{
  "train_examples": 42238,
  "num_classes": 11,
  "norm": "batchnorm",
  "depths": [2, 2, 2, 2],
  "widths": [96, 160, 288, 512],
  "am_softmax_scale": 16,
  "init": "lecun_normal",
  "beta2": 0.999,
  "grad_clip": 3.0
}
Rows from block 5, named by matrix and row number. Each number is 128 + 32 x the weight over the matrix's rms, rounded and kept within 0 to 255. All counts start at 0.
# fc1: squeeze-excite reduce (model.blocks.5.se.fc1.weight, 36x288), inputs 0-95
fc1.0 [113 163 117 111 119  79 128 136 107 163 123 136 226 123  71 102 130 150 144 132 138 142 133 155 149 113 112 125 152 112 151 168  86 120  95 134 111  90  73 175 117  96 126 120 176 172 124 132 140  99 109  43 110 143 114  81 188  70  65 107  90  89  71 145 130  99 110 121 135 126 150 103 156 145  96 154 121  89 143  89 128 126  68 110 149 115 116 153  95 127 109 153  84 139 137 116]
fc1.1 [ 98 177 151 118 126 154 156 146 146  96 153 151 145 160 164 150 199 140 163 143 146 132 132 131 174 113 113  88 132 189 191 130 132 100 105 143 142 137  95  89 131 139 160 102 145 165 123 118 173 139 153 131 149 169 121  87 158 144 132 125 119 146 199 143 135 131 117 153 125 110 198 111 139 126 150 194 140 141 124 158 140 139 126 127 131 162 155  99 172  90 145 119 111 148 151 162]
fc1.2 [167 127 134 125  99 118  82 201  92  99 145 157 144 105 153 141 141 121  45 118 159  97 150 155 151 118 135 135 171 131 159 137 130 166  82 116  50 125 178 112 128 179 102 176 102 120  91 118 145 188 166  83 184 170 107 177 100 139 108 101 130 142 124  82 149  97 143 110 183  95 130 186  95 109 179  84 147 161 138 113 119 196 113 229  80 108 137 153  65 154 149 119 134 193 134 142]
fc1.3 [ 88 190 117  60 157 137 129  98 121  92  93 120 138 148 113  91  90  89 137  76  91 185 108 162 183  84  92 106 119 162 143 138  89 113 152 138 135  93  95 129  84 122 115 170 111 168 108  95 138 111  88 160 113 126 163  80 232 132 112 189  69 159  90 134 142 155  53 115 150 137 156 110 150 124 129 201  79 113 142 141 134 170 132 135 131 117  81 174 106 158  74 104 112  81 148 135]
fc1.4 [ 88  63 164 126  71 145  80 209 107  57 131 133  93 105 147 150 194  93  89 125 152  95 103 175 158 119 129 134 144 212 152 129 114 128  86  97  98 108 189  99  78 113 154 146 154 102  96 128 139 124 150 158 127 135 110 178 130 177 147  86 157 103 183 154 136 145 134 120 135 137 139 134 116 102  91  82 102 122 101 127 123 143 107 142  93 162 107 119  91 128 129 112 155 146 112 155]
fc1.5 [165 113 100 104 138 129 131  99 149 187 130 175 139  77  93 134 135 137 150 130 121 160 190 116 102 115 167 134 120 111 115 191 141 174 117 181 111 111 140 151 141  97  94 130  94 127 116 141 178 130  73 156  87 104 165 107 135 135 102 136 171 112  93 128 102 140 104 141 145 130 126  92  75 156 122 129 148 124  79 132 149 116  95  83 143 111 134 164 125 195 122 148 148 136 122 157]
fc1.6 [ 78 146 123  90 143 167 107  93 162  78 103 129 102 145  99  95 123 112 127  88 101 128  74 153 172 107 117 150 154 187 106 137 106 100 185 129 136 100 110 104 111 108 156 157 152 162 148  96 144 103  98 118 122 149 136 107 169 123 138 174 111 145 116 116 116 181 107 122 121 141 160  70 186 127 112 156  86 108 118 158 132 133 122 148 107 132  90 121 118 168 105 101 142 106 122 180]
fc1.7 [ 68 110  93  79 192 179  57 147 164  44  60 144  97 134 102 126 138 114  77 117 129 122  77 156 152  98  86 132 121 202 141 138  93 145 114 145 149  81  93  95 106 112 148 193 184 164 131 145 133 160 115 114 134 189 115 183 237 182 106 246 105 149 123  99 159 188  84 146 148 176 102 112 139  84 144  91  82 163 148 126 194 158 150 195  75 120  77 147 117 156  99 130 173 111 112 168]
fc1.8 [124 116  73 153 132 108 137  96 117 171 101  92 156  76  68  77 109 162 110 107  98 117 142 129  53 189 161 127 209  62  80 154  97 169 182 125  93 135  87 137 154  71 112 159 200 170 157 156  88  97  85  40 128 142 106  89  83  83  64  98 118 117  79 117 113 129 151  61 110 154  77  69 132 170  97  89 107  91 102 168 119  88 125 127 170 137 162 141  70 157 112 183 134 159 114 148]
fc1.9 [122 152  95 125 173 113 136 102 144 130  98 145 171 144 105 117 116 160 137 126 149 113 136 156 154 117 137  91 117 137 141 149 114 162 111 193  95  87 110 138 134 102 119 145 175 167 125 149 159 141 101 110 136 139 128 106 212 103  77 168  91 141 106 148 107 131 116 136 137 163  92 114 139 138 122 142  94 147 154 142 201 133 144 147 100 123 105 136 156 127  98 146 125 126 150 168]
fc1.10 [157  80 135 178 148 144 109 114  97 131 134 175  72 112 126 127 123 121 118 101 111  96 181 126 100 168 163 163 127 127  71 111 119 135 143 105 134 170 153 130 173 118  99 132 143 127 173 148 118 154 107 125 109 131 152 138  99 113  98 104 127 144 124 109 135  98 170 104 117 132  72 120 120 138  97  93 118 142  92 140  92 103 159 138 128 157 161 112 161 124 120 142 158 136 106 137]
fc1.11 [228 177 119 115  86  87 135  97 104  94 127 111 144 155 158 110  92  96 128 109 158 110 204 100 143 133 213  99  77 110  65 144  70 117  67 115 116 140 176 180 129 117  95 150 113 173 170 124 118 138  95 140  59 109 103 112 149 134 127 103  97 102  87 145  82  73 142 154 144 102 127 152  89  91 156 115  90 139 136  64 118 172 197 107 147  93 147  73 157 135 104  98 123 107 120 127]
fc1.12 [117 137 174 110  59 115  87 152 100 100 132 114 150 182 159 104 121  79 126 138 136 180 114 161 151 130 183 138 105 183 107 149  90  89 134  76 164 119 157 157 104  76 197 156 128 140 147 128 112  90 140 161  73 123 157 154 140 200 198 123 137 131 141 136 149 125  97 174 121 127 157 131 119 148 106  95 109 117  97  87  80 102 142  68  98 112  83 104 104 142 114  91 180  93 119  81]
fc1.13 [166 162 140 110  79  90 181 107 186 147 125  96 215 122 138 124 138 119 160 139 132 171 109  93 152  92 131  99 104 102  86 133 114 107 121 148 149  99 103 138 105 118 138  77 100 125 164 138 135  72 117 205  96  70  97 132 158 109 160 150 142  86  98 195 139 143  97 123 113 112 119 141 131  99 171 134 102  88 116 141 135 136 132 109 217 109 179 125 110 140 112 105  85 136  87 123]
fc1.14 [116 120 138 142 139 146 135 136 130 114 130 103 118 130 144 117 159 118 123 138 127 115 161 138 145 134 156 122 127 155 120 143 133 142 147 147 130 117 153 145 108 154 144 145 161 120 146 129 135 154 134 129 148 136 143 141 135 183 136 105 141 123 158 165 140 120 137 120 137 138 151  97 147 133 128 129 143 118 130 153 110 144 141 111 129 141 157 138 146 156 142 137 132 148 146 161]
fc1.15 [ 97 168 161 118 100 114 146 156 134 123 159  68 151 115 149 108 190 123 148 143 116 155 136 104 168  84 124 125 158 162 141 107 151 125 131 108 157 121 132  90  95 189 164 154 125 104 120 103 109 136 153 118 210 101 147 160  82 158 150  77 123 110 167 204 165 160 151 103 143  99 222 125 162 107 170 172  84 102 133 145 112 192  95 117 177 155 163  97 106 104 179 116 119 159 147 189]
fc1.16 [116 132 151 163 141 116 114 171  99 143 130 140 119 121 140 187 159 166 119 150 184 162 111 178 149 132  89 150 151 148 238 167 187 106 112 139 114 177 140 123 158 132 149 132 132 146 108 128 157 162 183  64 129 204 139 113 125 109 162 121 128 176 146  91 102 123 143 125 129 145 135 141 152 168 175 138 194 174 135 116 128 121 122 165 126 166 117 151 139  85 171 156  86 156 210 103]
fc1.17 [111 127 120 176 163  86 172  78 129 200 117 123  90 151  95 152 129 196 173 141 154 151 113 127 136 164  80  76 116 133 147 147 147  88 112 149 179 158 107 154 220  60 116  99 140 132 163 164 167 135 131 128 116 168 111  58 115  99 106 174 106 160 138 114 108 134 176 139  56 144 101  71 182 194  95 170 200 151 100 113 149  61 125  58 129 165 117 125 193 107 138 156 123 107 142 105]
fc1.18 [170 188 127 120 150 148 159 123 109 113 183 114 164  94 135 128 126 135 157 134 128 114  44 150  70 136 186  77 124  94 105 142 122 132 201 198 185 117  81 102 127 166 148 126 208 187 208 158 101 110 139 195 121 116 157 123 138  96 197 157  94 213 133  93 159  93  94 116 130 162  56 166 124 170 158 147 100 109 106 162 125  88 166  95 159 139 149 162  93 143  99 130 120 144 102  76]
fc1.19 [161 161 147 123 133 141 151 166 137 114 155 126 162 121 137 164 130 133 143 143 126 115  82 158 116 115 140 101 109 136 134 154 147 145 138 166 125 118 122 105 119 184 114 135 162 142 169 137 129 158 121 166 133 108 133 151 141 112 168 141 136 173 129 125 166 112 109 142 148 157  85 148 127 116 169 140 106 144 132 113 150 139 154 139 133 128 156 162  97 157 115 122 141 173 126 121]
fc1.20 [179  99 117 195 138  99 120 108 126 195 113 158 132 137 113 168 114 178 112 134 170 128 146 137 102 170 126 146 101 107 130 122 173 140 122 142  96 198 141 183 217 112  83 124 150 112 165 151 141 175 139 110 119 152 121 127 106 115 125 139 116 151 101  90 101 128 145 126 117 148  91 138 141 150 130 130 170 192 165 132 129 110 153 145 123 150 137 158 189 109 115 169 119 128 134 100]
fc1.21 [118 120 116 134 112 153  87 184  78  84 145 161 123  96 136 141 135 125 103  99 172 124 105 191 147 132 118 152 155 154 173 119 140 167 108 144  77 133 118  87 112 136 166 142  98 132 104 136 168 151 179  84 143 227 110 118 155 137 128 141 124 180 139  71 138 139 120 139 143 183  98 136  91 159 159  69 183 122 145 151 134 122 119 202  59 138  85 134 105 108 141 142 137 144 121 116]
fc1.22 [149 124 185 113  75 109 151 148 130 112 185  42  86 183 214 152 178  98 164 183 136  82 172  72 154  99 152 115  75 198  69 103 111  69 120  56 177 132 158 104 115 141 139  65 125  89 147 126 106 139 159 205 133  51 137 160  90 136 135  78 162  72 159 197 157 115 160 171  91  76 193  96 141  70 118 137  82 142 114  59 116 140 169  88 130 116 179  33 183  85 186 107 163 144 122 173]
fc1.23 [103 125 115 122  93 126 149  95 180 131 111 121 116 115 109 105 141  91 138 120 127 142 167 129 150 126 165 119 135 135  88 125 102 142  89 163  96  96 155 123 116  79 121 108  74 105 134 142 155  98  59 208  52 102 101 109 163 115 117 119 154  87 103 172  67 120 100 133 150 136 132  29 101 116 111 135 111  84  71 138 134 124 111  90 144 114 136 100 133 188 101 104 166 123  98 177]
fc1.24 [107 144 142 114 116 109  98 126 122 102  93  89 127 147 143 111 105  88  82 125 126 117 132 106 152 113 199 132 142 175 111 139 118 139 136  94 160  99 180 111 113 145 167 177 143 142 148 108  76 120 102 113 129 113 147 144 104 180 143  95 150 127 128 121 161 136 128 125 184 107 161 139 130  75 107 113  85 121  92  94  90 167 155 100 137 138 124  97 105 168 119  95 187 127 134 190]
fc1.25 [183  96 132 173 120 132 116 155 128 152 155 133 158 114 111 158 130 151 111 161 165 133 157 175  82 119 164 150 148 114 129 116 148 149 117 149  50 169 152 141 162 123 103 161 135  87 125 135 156 182 107 115 141 126 129 187  88 164 128 117 167 135 140 102  98 131 135 164 158 139 114 178  84 138 132 117 148 165 138 143 121 158 121 116 139 113 141 180  97 170 140 166 181 157 132 137]
fc1.26 [228  73 110 192 138 113  98 110  91 182 119 154 102 169 139 145  87 132 122 134 175 102 233 127  82 176 174 183 111 107  94 118 128 105 118 117  84 199 184 174 207 120  86 138 135 118 177 175 101 193  96 126 130 157 155 138  86 120 107 131 123 132  98  87  92  81 162 183 108 138 104 139 108 124 127 115 158 206 147 105  85 125 216 148 108 102 150 107 179 123 119 104 145 121 115 133]
fc1.27 [159 153 222 132  67 145 122 168 110  94 173 164 136  99 186 155 190 151 117 133 203 167  98 168 166 125 112 129 140 184 173 153 128  96  71 119 149 133  89  98 152 135 184 112 119 162 146 129 169 152 184  85 113 194 112  93 143 130 152 117  87 195 165  61 152 117 130 157 126 115 125 110 139 126 159 127 162 126 136 115 109 113 113 182 105 134 104 103 141  94 170 133 138 157 165 130]
fc1.28 [143  84 157 134  67 146  97 165 155 134 120 132 127 131 149 189 194 147 101 149 159 167 131 141 109 161 130 156 126 158 120 137 147 124 127 107  70 155 142 163 180 108 196 104 163  78 156 136 167 154 140  92  79 144 113 138 110 132 132 100 177  83 164 142 180 105 135 141 124 121 117 106 141  76 122  99 131 161 161 119 131 129 102 183 154 116 120 115 115 137 143 130 160 146 145 150]
fc1.29 [117  97 120 140 110 124 146 106 134 126 123 175 124 111 118 119 154 158 148 101 161 149 113 141 143 147 113  81 130 137 115 162 123 111 104 162 153 139 113 125 160  96 110  88 170 149 148 157 187 144 132 125  77 183 107  93 147 130 112 147 110 159 145 134 115 124 165 119  98 138  81 108 138 160 105 127 147 111 106 153 128  72 109 127 131 211 141 128 148 118 154 122 116 114 120 115]
fc1.30 [121 127 128 187 144 118 143 152 120 207 164 109 110 167 161 220 132 219 159 208 183  96 137 104  94 153 121 158 103 125 145 126 215 117 147 133 124 202 139 151 181 146 141  87 164 130 157 183 105 165 162 149 135 113 124 179  91 120 143 148 155 139 151 116 123 139 154 167  95 133 104 136 161 129 150 133 177 192 134  62 195 115 174 120 131 126 147 119 217  72 164 168 127 158 162 138]
fc1.31 [ 99 115  93  71 153 170 136  69 178 110  83 152 122 122 124 134 132 104 115 104 101 176 100 134 152 112  78 131  78 125  98 108 121 172 161 146 163 104  99 147  98 158 142 114 106 109 127  70 164 112 125 160 134 122 141 147 199 136 115 181 132 129 130 213 170 177  98  94 121 107 112 107 159  66 152 152  66 119 136 149 203 209 132 159 117 136 107 153 142 155  96 117 102 117 128 157]
fc1.32 [ 79 121 152 133 162 142 138 126 165 128 152  94 107 150 121 149 161 144 170 155 135 159 109 136 138 112  86 113 115 169 177 151 137 124 125 140 166 138  87  97 133 124 163  98 158 143 133 139 167 148 161 108 167 149 128 139 136 159 113 155 116 145 161 165 128 172 136 102 104 141 160  98 196 154 115 176 133 139 145 107 164 172 119 133 123 166 121 126 150 101 152 150  99 153 194 176]
fc1.33 [123 186 133 145 101  98 193  59 102 127  99 108 147 135 117 106 141 149 147  91 155 195 127 142 154 139 102  65 102 143 148 137  86 131  92 125 144 108 104 160 141  79 131 109 169 200 168  91 179 115 136  77  92 188 107  52 188 139  94 152  68 129 146 177  76 117 149 121 102 126 136  75 204 158  89 200 168 150 142 156 134 124  63 113 145 182 123 115 174 136 127 159 104 116 174 143]
fc1.34 [127  83 143 107  75 203  74 170 101 104 127 149 113 145 154 114 130  81  96 126 137 179 130 189 132 120 157 171 101 209 154 121 124 131 118 115 103 122 159 154 112  96 196 142 131  81 112 129 136 144 125 144  91 144 203 176 154 194 159 131 185 128 175 123 152 117  93 184 136 131 137 131  65 145  99  62 147 153 117 115 121 116 136 113  98 135  86 109 111 136 100 107 208 109 113  91]
fc1.35 [100 148 108 160 206 143 125  88 152 170 128 100  92 153  87 132 116 182 221 159 129 126 158 105 118 138  94 160 158 127 184 126 158 125 123 149 187 160  67 116 191  80 112  93 142 156  96 176 118 103 166 129 136 136 107  49 100 122  73 181 168  96 114 105  51 182 159 151  78 155 161  22 146 202  96 162 161 137 105 130 196  84 129  80 119 132 134 106 198  91 146 181 125 115 117 169]