config = dict(
    model='image embedding model',
    dataset='capsule endoscopy frames (Kvasir-Capsule)',
    train_examples=42238,
    image_size=64,
    crop_scale_min=1,
    horizontal_flip=True,
    targets=['finding'],
    num_classes=11,
    embedding_dim=192,
    arch='xception',
    norm='batchnorm',
    activation='gelu',
    channel_attention='se',
    drop_path=0.2,
    depths=[2, 2, 2, 2],
    kernel_size=3,
    stem='deep',
    widths=[96, 160, 288, 512],
    am_softmax_margin=0.3,
    am_softmax_scale=16,
    init='lecun_normal',
    residual_init='none',
    optimizer='adamw',
    lr=0.0031,
    beta1=0.85,
    beta2=0.999,
    eps=1e-06,
    grad_clip=3.0,
    ema_decay=0.999,
    steps=8400,
    batch_size=512,
    epochs=101.8,
    lr_schedule='cosine_restarts',
    final_lr_fraction=0,
    warmup_steps=420,
    weight_decay=0.09,
)
Rows from block 5, named by matrix and row number. Each number is 200 + 40 x the weight over the matrix's rms, rounded and kept within 0 to 999. All counts start at 0.
# fc1: squeeze-excite reduce (model.blocks.5.se.fc1.weight, 36x288), inputs 192-287
fc1.0,277,220,178,188,189,192,218,234,147,139,200,221,132,198,154,194,252,181,158,223,182,270,165,171,176,164,185,141,204,229,273,284,231,216,197,232,189,132,136,174,166,180,186,126,222,142,203,161,161,199,232,196,118,139,192,241,183,231,208,190,215,178,210,181,172,172,112,162,259,180,200,221,106,324,162,266,152,188,178,151,150,210,244,200,202,188,281,194,129,155,181,197,190,251,177,255
fc1.1,236,323,254,232,207,227,191,253,251,189,178,208,235,286,213,218,217,195,283,259,265,173,264,222,239,242,216,197,220,230,245,172,269,285,205,188,302,176,216,238,255,267,228,200,189,230,164,197,202,251,211,170,200,232,225,117,299,207,252,250,215,138,205,179,279,262,194,178,176,168,214,252,217,181,183,214,251,219,202,264,138,214,170,192,185,187,204,186,139,174,242,247,227,167,209,273
fc1.2,205,184,204,272,169,289,213,182,154,260,196,224,246,225,225,165,170,219,209,149,213,216,189,197,197,185,207,180,205,247,204,336,245,140,156,124,221,152,281,211,163,154,235,293,275,165,212,151,207,140,175,277,185,272,212,227,241,242,215,103,235,189,240,255,217,239,223,181,172,137,260,245,275,216,145,233,284,187,136,175,266,206,201,217,110,193,237,183,302,220,265,205,280,196,250,163
fc1.3,215,215,228,241,204,213,266,262,200,131,158,167,138,210,170,155,322,105,198,304,174,203,216,169,199,173,122,163,190,276,184,170,168,256,162,216,249,182,212,270,199,226,168,128,200,210,209,175,155,183,167,203,142,145,217,146,206,151,265,228,274,182,219,175,198,191,57,149,243,224,169,181,126,225,125,203,207,214,225,183,144,210,232,153,208,180,294,168,120,173,185,223,194,190,173,328
fc1.4,304,214,197,204,199,172,180,198,202,167,163,210,229,218,172,213,188,191,212,190,247,154,145,223,176,165,167,263,169,213,266,241,206,150,130,82,221,221,187,231,242,177,227,205,235,249,202,222,170,186,190,207,118,237,191,153,179,226,228,136,220,128,211,245,152,240,132,198,183,216,237,259,214,144,176,217,225,207,149,215,239,193,275,172,156,177,235,235,273,194,283,265,244,204,244,156
fc1.5,139,211,209,176,178,147,258,191,247,184,216,176,159,240,173,187,187,164,167,203,195,239,175,155,183,183,226,183,167,140,170,187,157,206,243,250,216,206,185,214,212,211,220,176,200,235,276,184,193,200,201,188,200,191,171,228,230,202,167,204,204,151,178,229,148,215,231,158,165,277,173,165,174,208,284,265,137,259,163,189,212,269,219,189,222,177,228,171,194,148,176,223,198,249,175,234
fc1.6,192,182,185,213,197,268,275,244,181,145,137,154,153,188,178,162,291,132,213,277,192,209,198,211,191,186,129,226,167,266,205,197,213,258,178,199,187,165,192,283,191,179,156,154,215,229,183,183,159,125,186,230,150,167,223,185,162,174,240,246,252,198,247,170,170,188,119,172,215,202,169,228,170,183,129,185,209,196,220,182,162,223,236,158,215,209,289,154,157,216,193,240,211,213,190,222
fc1.7,256,176,183,239,258,293,237,295,201,149,159,201,200,188,189,175,299,129,249,290,176,212,159,260,154,198,114,208,201,288,224,219,223,186,204,123,180,189,213,232,227,200,217,128,203,146,137,172,182,142,194,241,170,212,291,188,211,172,209,179,257,174,269,167,178,185,59,188,226,249,224,162,211,247,159,202,284,219,216,206,179,234,222,181,202,207,317,156,204,143,218,255,226,245,220,192
fc1.8,213,154,110,100,149,217,274,137,166,178,210,184,140,137,131,195,141,170,162,129,131,309,137,170,124,194,184,194,142,174,196,243,202,210,161,245,77,122,185,175,78,140,106,205,245,90,229,160,155,141,184,240,217,213,147,334,108,231,137,210,145,256,218,99,196,182,244,204,256,141,152,195,121,300,211,147,190,131,172,97,172,214,262,238,190,208,255,143,227,213,124,100,224,263,182,159
fc1.9,232,194,224,228,243,168,211,277,191,165,208,225,177,207,206,206,259,212,243,226,198,241,212,221,162,213,174,184,211,226,224,191,216,204,205,203,210,214,240,194,205,202,204,140,199,189,234,150,182,196,203,163,173,195,254,179,218,207,183,175,247,229,273,153,192,217,122,203,269,272,209,183,167,266,216,250,178,282,199,205,207,208,206,210,234,245,230,164,185,163,184,217,215,218,189,268
fc1.10,191,155,203,156,170,181,183,164,156,262,213,222,196,150,153,250,157,266,164,148,185,253,151,212,162,172,214,209,163,144,152,206,244,155,215,192,151,183,179,147,182,194,194,195,230,139,208,162,146,188,151,231,172,196,190,239,179,192,154,185,202,197,181,195,152,213,242,211,201,228,211,204,221,145,300,158,181,199,177,177,217,215,243,176,181,203,163,182,268,216,159,208,221,265,236,175
fc1.11,243,181,215,230,263,173,189,167,148,222,170,167,139,173,182,210,176,286,154,139,294,276,272,182,202,161,257,133,177,139,169,216,231,169,245,217,218,200,219,229,171,168,172,259,331,184,301,161,160,201,200,134,168,177,233,187,113,168,157,145,188,239,164,181,191,155,218,258,226,257,183,168,208,174,199,222,140,251,146,277,260,319,203,208,224,281,135,225,256,235,159,157,167,202,237,231
fc1.12,282,183,190,151,216,181,207,168,226,214,167,169,132,188,173,182,219,178,155,250,243,216,179,230,196,156,190,246,172,201,261,184,189,164,140,141,228,153,175,246,210,191,168,147,323,224,223,208,186,184,220,198,116,158,190,150,86,167,217,235,229,194,134,225,133,147,176,285,198,221,232,256,176,167,190,129,181,190,188,212,235,295,244,189,174,209,224,262,218,228,209,187,188,211,226,242
fc1.13,192,238,191,240,214,128,225,227,244,159,206,160,191,203,197,183,213,166,218,198,223,151,240,153,226,188,266,133,214,173,222,173,141,209,263,244,211,279,192,238,176,248,212,216,143,260,271,196,230,210,244,146,263,155,180,203,219,161,228,248,144,215,153,202,228,170,173,220,273,228,162,154,209,206,180,204,161,277,233,288,240,179,172,214,211,265,136,247,132,181,204,184,126,135,141,250
fc1.14,248,228,232,233,215,228,197,192,234,210,168,220,219,231,201,209,217,206,201,173,223,212,204,251,200,200,191,212,175,224,214,192,209,235,202,188,192,195,205,224,206,237,179,241,208,237,236,227,201,222,203,226,218,237,207,196,182,215,204,194,214,186,200,231,197,243,192,185,215,202,211,218,215,208,215,224,227,216,185,219,178,217,210,207,206,238,194,189,220,222,225,219,209,190,243,184
fc1.15,203,212,180,229,160,198,190,190,247,209,145,156,241,180,179,198,127,112,208,170,216,191,180,201,190,257,271,197,197,233,237,213,190,257,160,164,265,164,280,314,253,226,201,309,268,248,209,274,186,185,223,168,223,174,164,173,218,194,285,247,225,148,173,262,204,252,277,205,139,136,158,253,220,186,175,242,241,115,207,226,188,232,178,232,223,195,199,188,189,255,240,199,187,152,199,191
fc1.16,182,224,276,214,173,234,150,278,207,212,254,301,254,278,325,205,183,242,196,263,212,187,261,197,259,268,183,209,327,200,240,247,270,185,158,188,218,175,187,189,249,205,246,237,201,217,183,204,264,252,220,207,198,202,172,187,252,256,240,184,223,193,216,251,267,232,209,219,155,131,283,266,216,196,188,223,215,176,241,176,183,214,143,194,160,157,213,218,177,201,281,179,297,247,210,239
fc1.17,132,284,181,164,206,213,136,281,159,194,263,295,209,231,245,257,214,236,307,214,169,194,272,174,227,198,201,217,245,182,157,139,246,211,230,264,191,183,142,99,220,246,210,151,144,178,144,165,195,328,225,158,257,215,179,236,187,214,154,227,161,256,200,150,193,185,159,204,141,210,255,158,119,183,278,189,157,225,260,183,143,192,199,159,272,125,171,163,125,208,155,207,226,249,223,213
fc1.18,168,154,173,132,172,188,275,196,235,233,238,158,185,197,218,190,230,195,225,195,192,171,229,206,184,242,216,173,181,227,116,133,162,183,221,256,160,219,214,186,183,191,166,157,186,163,176,187,223,117,211,217,188,198,222,213,147,150,193,283,179,293,223,111,279,239,202,248,254,219,212,166,230,211,208,153,252,263,223,214,236,191,248,279,198,203,174,185,188,266,143,128,124,132,100,206
fc1.19,199,168,218,199,198,175,245,218,232,249,199,189,209,235,206,216,215,185,210,204,223,165,197,228,195,208,213,138,203,244,142,173,161,185,203,181,198,236,231,229,214,221,217,198,175,207,218,194,216,166,232,214,219,234,227,208,182,187,199,211,174,253,218,220,228,215,176,199,248,227,219,204,246,198,196,194,215,257,177,247,258,187,226,263,180,188,206,224,219,227,199,176,150,154,141,205
fc1.20,154,205,199,220,207,207,171,209,163,234,285,305,240,203,262,241,209,284,221,172,206,232,207,245,246,173,190,255,243,170,171,222,210,171,249,254,186,240,204,123,188,199,232,183,183,177,192,183,233,274,239,222,238,265,217,258,195,233,193,184,200,291,230,181,217,190,240,208,192,233,245,156,223,216,235,181,165,234,217,207,213,172,150,215,220,210,168,204,220,226,176,209,209,247,237,202
fc1.21,216,219,224,195,177,232,192,241,213,185,244,236,201,255,255,168,247,173,186,245,207,198,173,178,168,236,168,228,240,249,234,220,294,161,115,120,199,214,210,187,214,118,225,187,273,207,148,146,200,153,181,226,158,203,237,215,246,223,209,171,300,145,267,197,197,256,192,227,160,152,278,271,208,200,178,177,216,227,189,165,193,179,213,183,165,190,247,158,214,177,244,226,273,264,222,181
fc1.22,290,191,190,244,259,208,126,140,189,243,115,190,213,195,138,289,118,266,172,159,258,184,267,213,246,201,341,148,187,118,244,175,203,236,240,174,245,184,179,210,210,193,229,306,216,224,248,275,185,236,202,107,157,155,168,133,188,196,189,174,133,166,106,304,172,190,173,236,142,229,182,280,276,97,188,197,182,176,186,314,182,216,227,176,246,226,133,365,232,184,259,235,162,172,179,180
fc1.23,207,240,210,176,173,125,250,203,258,165,189,152,139,209,170,201,213,150,204,205,238,228,217,162,158,136,196,153,145,123,226,138,185,231,229,199,215,211,195,262,206,189,202,194,225,307,313,125,168,185,195,172,165,188,212,176,163,200,174,168,189,148,176,198,156,172,173,184,249,258,157,182,159,189,252,211,141,322,143,210,212,219,242,185,181,248,181,183,180,160,177,203,189,237,169,202
fc1.24,203,155,176,174,200,262,214,156,177,221,111,147,175,151,145,174,162,192,207,215,231,237,199,270,170,192,182,225,137,189,190,239,197,205,182,149,182,120,232,285,195,189,168,222,330,230,242,201,180,153,208,187,137,238,176,163,106,175,199,173,198,195,188,187,162,178,234,232,136,192,161,222,209,141,179,187,242,172,197,218,202,277,234,244,162,261,245,177,280,278,177,199,227,213,182,223
fc1.25,196,248,263,218,182,222,208,156,178,233,233,232,254,255,229,196,187,258,223,195,250,206,201,212,209,174,211,219,217,214,216,296,170,163,194,192,234,223,231,204,230,204,232,218,197,219,258,203,209,207,251,231,217,291,234,248,225,215,157,175,247,228,236,247,145,226,238,209,225,164,225,203,273,225,235,256,202,234,158,220,271,163,198,224,153,209,207,194,256,175,244,239,196,205,221,200
fc1.26,185,168,239,228,220,240,179,137,136,290,226,283,193,196,245,265,176,365,148,151,203,261,230,212,196,141,211,239,191,164,147,245,213,121,256,213,169,202,183,130,165,199,217,264,213,159,251,178,201,231,193,239,187,235,194,245,211,206,134,140,177,271,185,244,171,163,258,219,189,243,213,155,274,187,268,184,159,243,186,188,228,175,204,151,200,234,132,225,262,182,180,209,224,264,265,196
fc1.27,219,272,232,220,176,212,200,251,189,220,234,239,211,232,258,176,248,202,212,273,239,213,221,215,253,208,208,212,219,179,213,191,343,154,158,174,215,188,194,158,227,181,234,222,262,182,111,154,146,223,183,176,170,185,253,186,244,224,204,236,224,152,200,192,242,249,168,214,166,154,302,264,186,169,163,185,238,208,184,208,198,217,155,217,256,184,197,202,178,222,269,217,270,225,204,252
fc1.28,285,230,175,246,210,192,211,175,211,225,213,256,229,216,204,235,196,238,193,210,259,233,139,266,212,122,177,258,196,166,245,226,230,163,219,157,188,217,132,160,230,239,245,196,201,208,168,224,199,231,229,232,197,212,230,205,180,242,167,175,157,182,155,245,183,171,188,193,269,234,256,224,248,188,228,214,208,213,183,221,239,160,198,209,241,230,226,265,209,198,300,242,237,243,192,220
fc1.29,214,275,182,132,208,176,204,242,186,174,226,241,196,215,178,237,225,181,261,198,236,199,191,184,173,218,159,178,182,199,182,176,261,192,191,178,186,207,196,156,204,215,186,163,208,170,158,156,160,229,208,170,212,207,198,213,200,230,184,204,249,213,215,134,217,194,167,198,201,194,258,200,146,241,231,209,159,242,165,182,183,203,212,188,264,173,204,156,183,219,194,186,185,223,206,200
fc1.30,166,201,207,261,215,194,97,182,222,264,261,295,251,183,281,336,141,303,250,173,196,202,259,235,299,244,307,223,314,142,225,228,218,209,258,254,200,262,181,146,229,228,249,256,144,180,197,288,299,273,271,182,253,227,201,279,218,222,145,176,137,304,179,256,288,186,237,269,121,228,254,197,288,149,266,185,213,147,253,261,241,173,156,237,287,206,143,291,204,235,240,188,203,218,184,191
fc1.31,178,217,185,288,226,185,223,242,247,137,200,178,237,199,196,179,218,162,267,206,221,209,132,224,214,183,144,191,237,265,233,148,156,240,247,215,200,233,233,237,200,270,174,165,127,233,148,172,180,204,181,213,231,154,275,240,196,138,267,214,225,191,259,169,212,171,160,139,269,234,166,154,205,206,177,244,248,173,248,220,180,139,134,227,191,247,235,196,172,182,212,258,212,211,203,220
fc1.32,199,278,192,189,246,256,171,267,218,172,186,225,225,226,244,231,168,190,297,217,207,186,239,186,241,251,261,199,241,262,237,199,222,264,225,228,240,195,198,230,237,263,220,215,160,166,168,194,188,230,199,198,262,181,219,208,257,211,247,223,227,174,234,228,236,231,147,166,211,168,228,257,213,224,194,225,209,163,243,208,139,179,171,210,208,162,206,218,164,179,244,189,217,197,202,217
fc1.33,243,384,210,209,213,228,184,296,173,140,260,236,206,241,239,199,261,210,315,197,251,225,216,199,230,205,165,214,225,255,168,182,228,234,235,275,243,225,205,167,158,295,136,136,206,155,175,144,139,292,180,171,268,180,219,180,154,204,223,284,242,258,240,90,209,203,122,137,250,185,207,200,128,264,187,165,227,232,201,235,166,215,182,186,217,197,165,101,149,190,159,170,186,209,279,277
fc1.34,287,200,263,200,207,180,219,159,224,223,245,250,208,228,208,181,231,202,183,275,231,189,159,208,152,158,159,323,202,219,263,166,221,138,134,140,228,231,143,224,199,200,227,132,263,254,229,206,185,209,176,229,120,199,224,160,187,214,202,180,231,148,185,283,113,205,153,270,224,232,280,227,221,200,215,153,192,251,173,192,215,198,237,160,158,194,253,204,254,151,242,234,238,249,231,192
fc1.35,119,225,251,141,222,250,144,258,207,166,223,248,239,220,209,287,172,228,207,238,131,199,238,177,189,278,209,224,226,175,225,235,256,280,173,286,179,203,166,190,247,183,249,170,144,208,177,222,217,291,221,139,190,143,155,191,308,194,168,229,192,184,206,210,181,219,192,161,109,208,222,158,172,233,286,242,158,174,252,133,98,190,254,145,322,108,199,199,106,125,192,223,266,297,171,210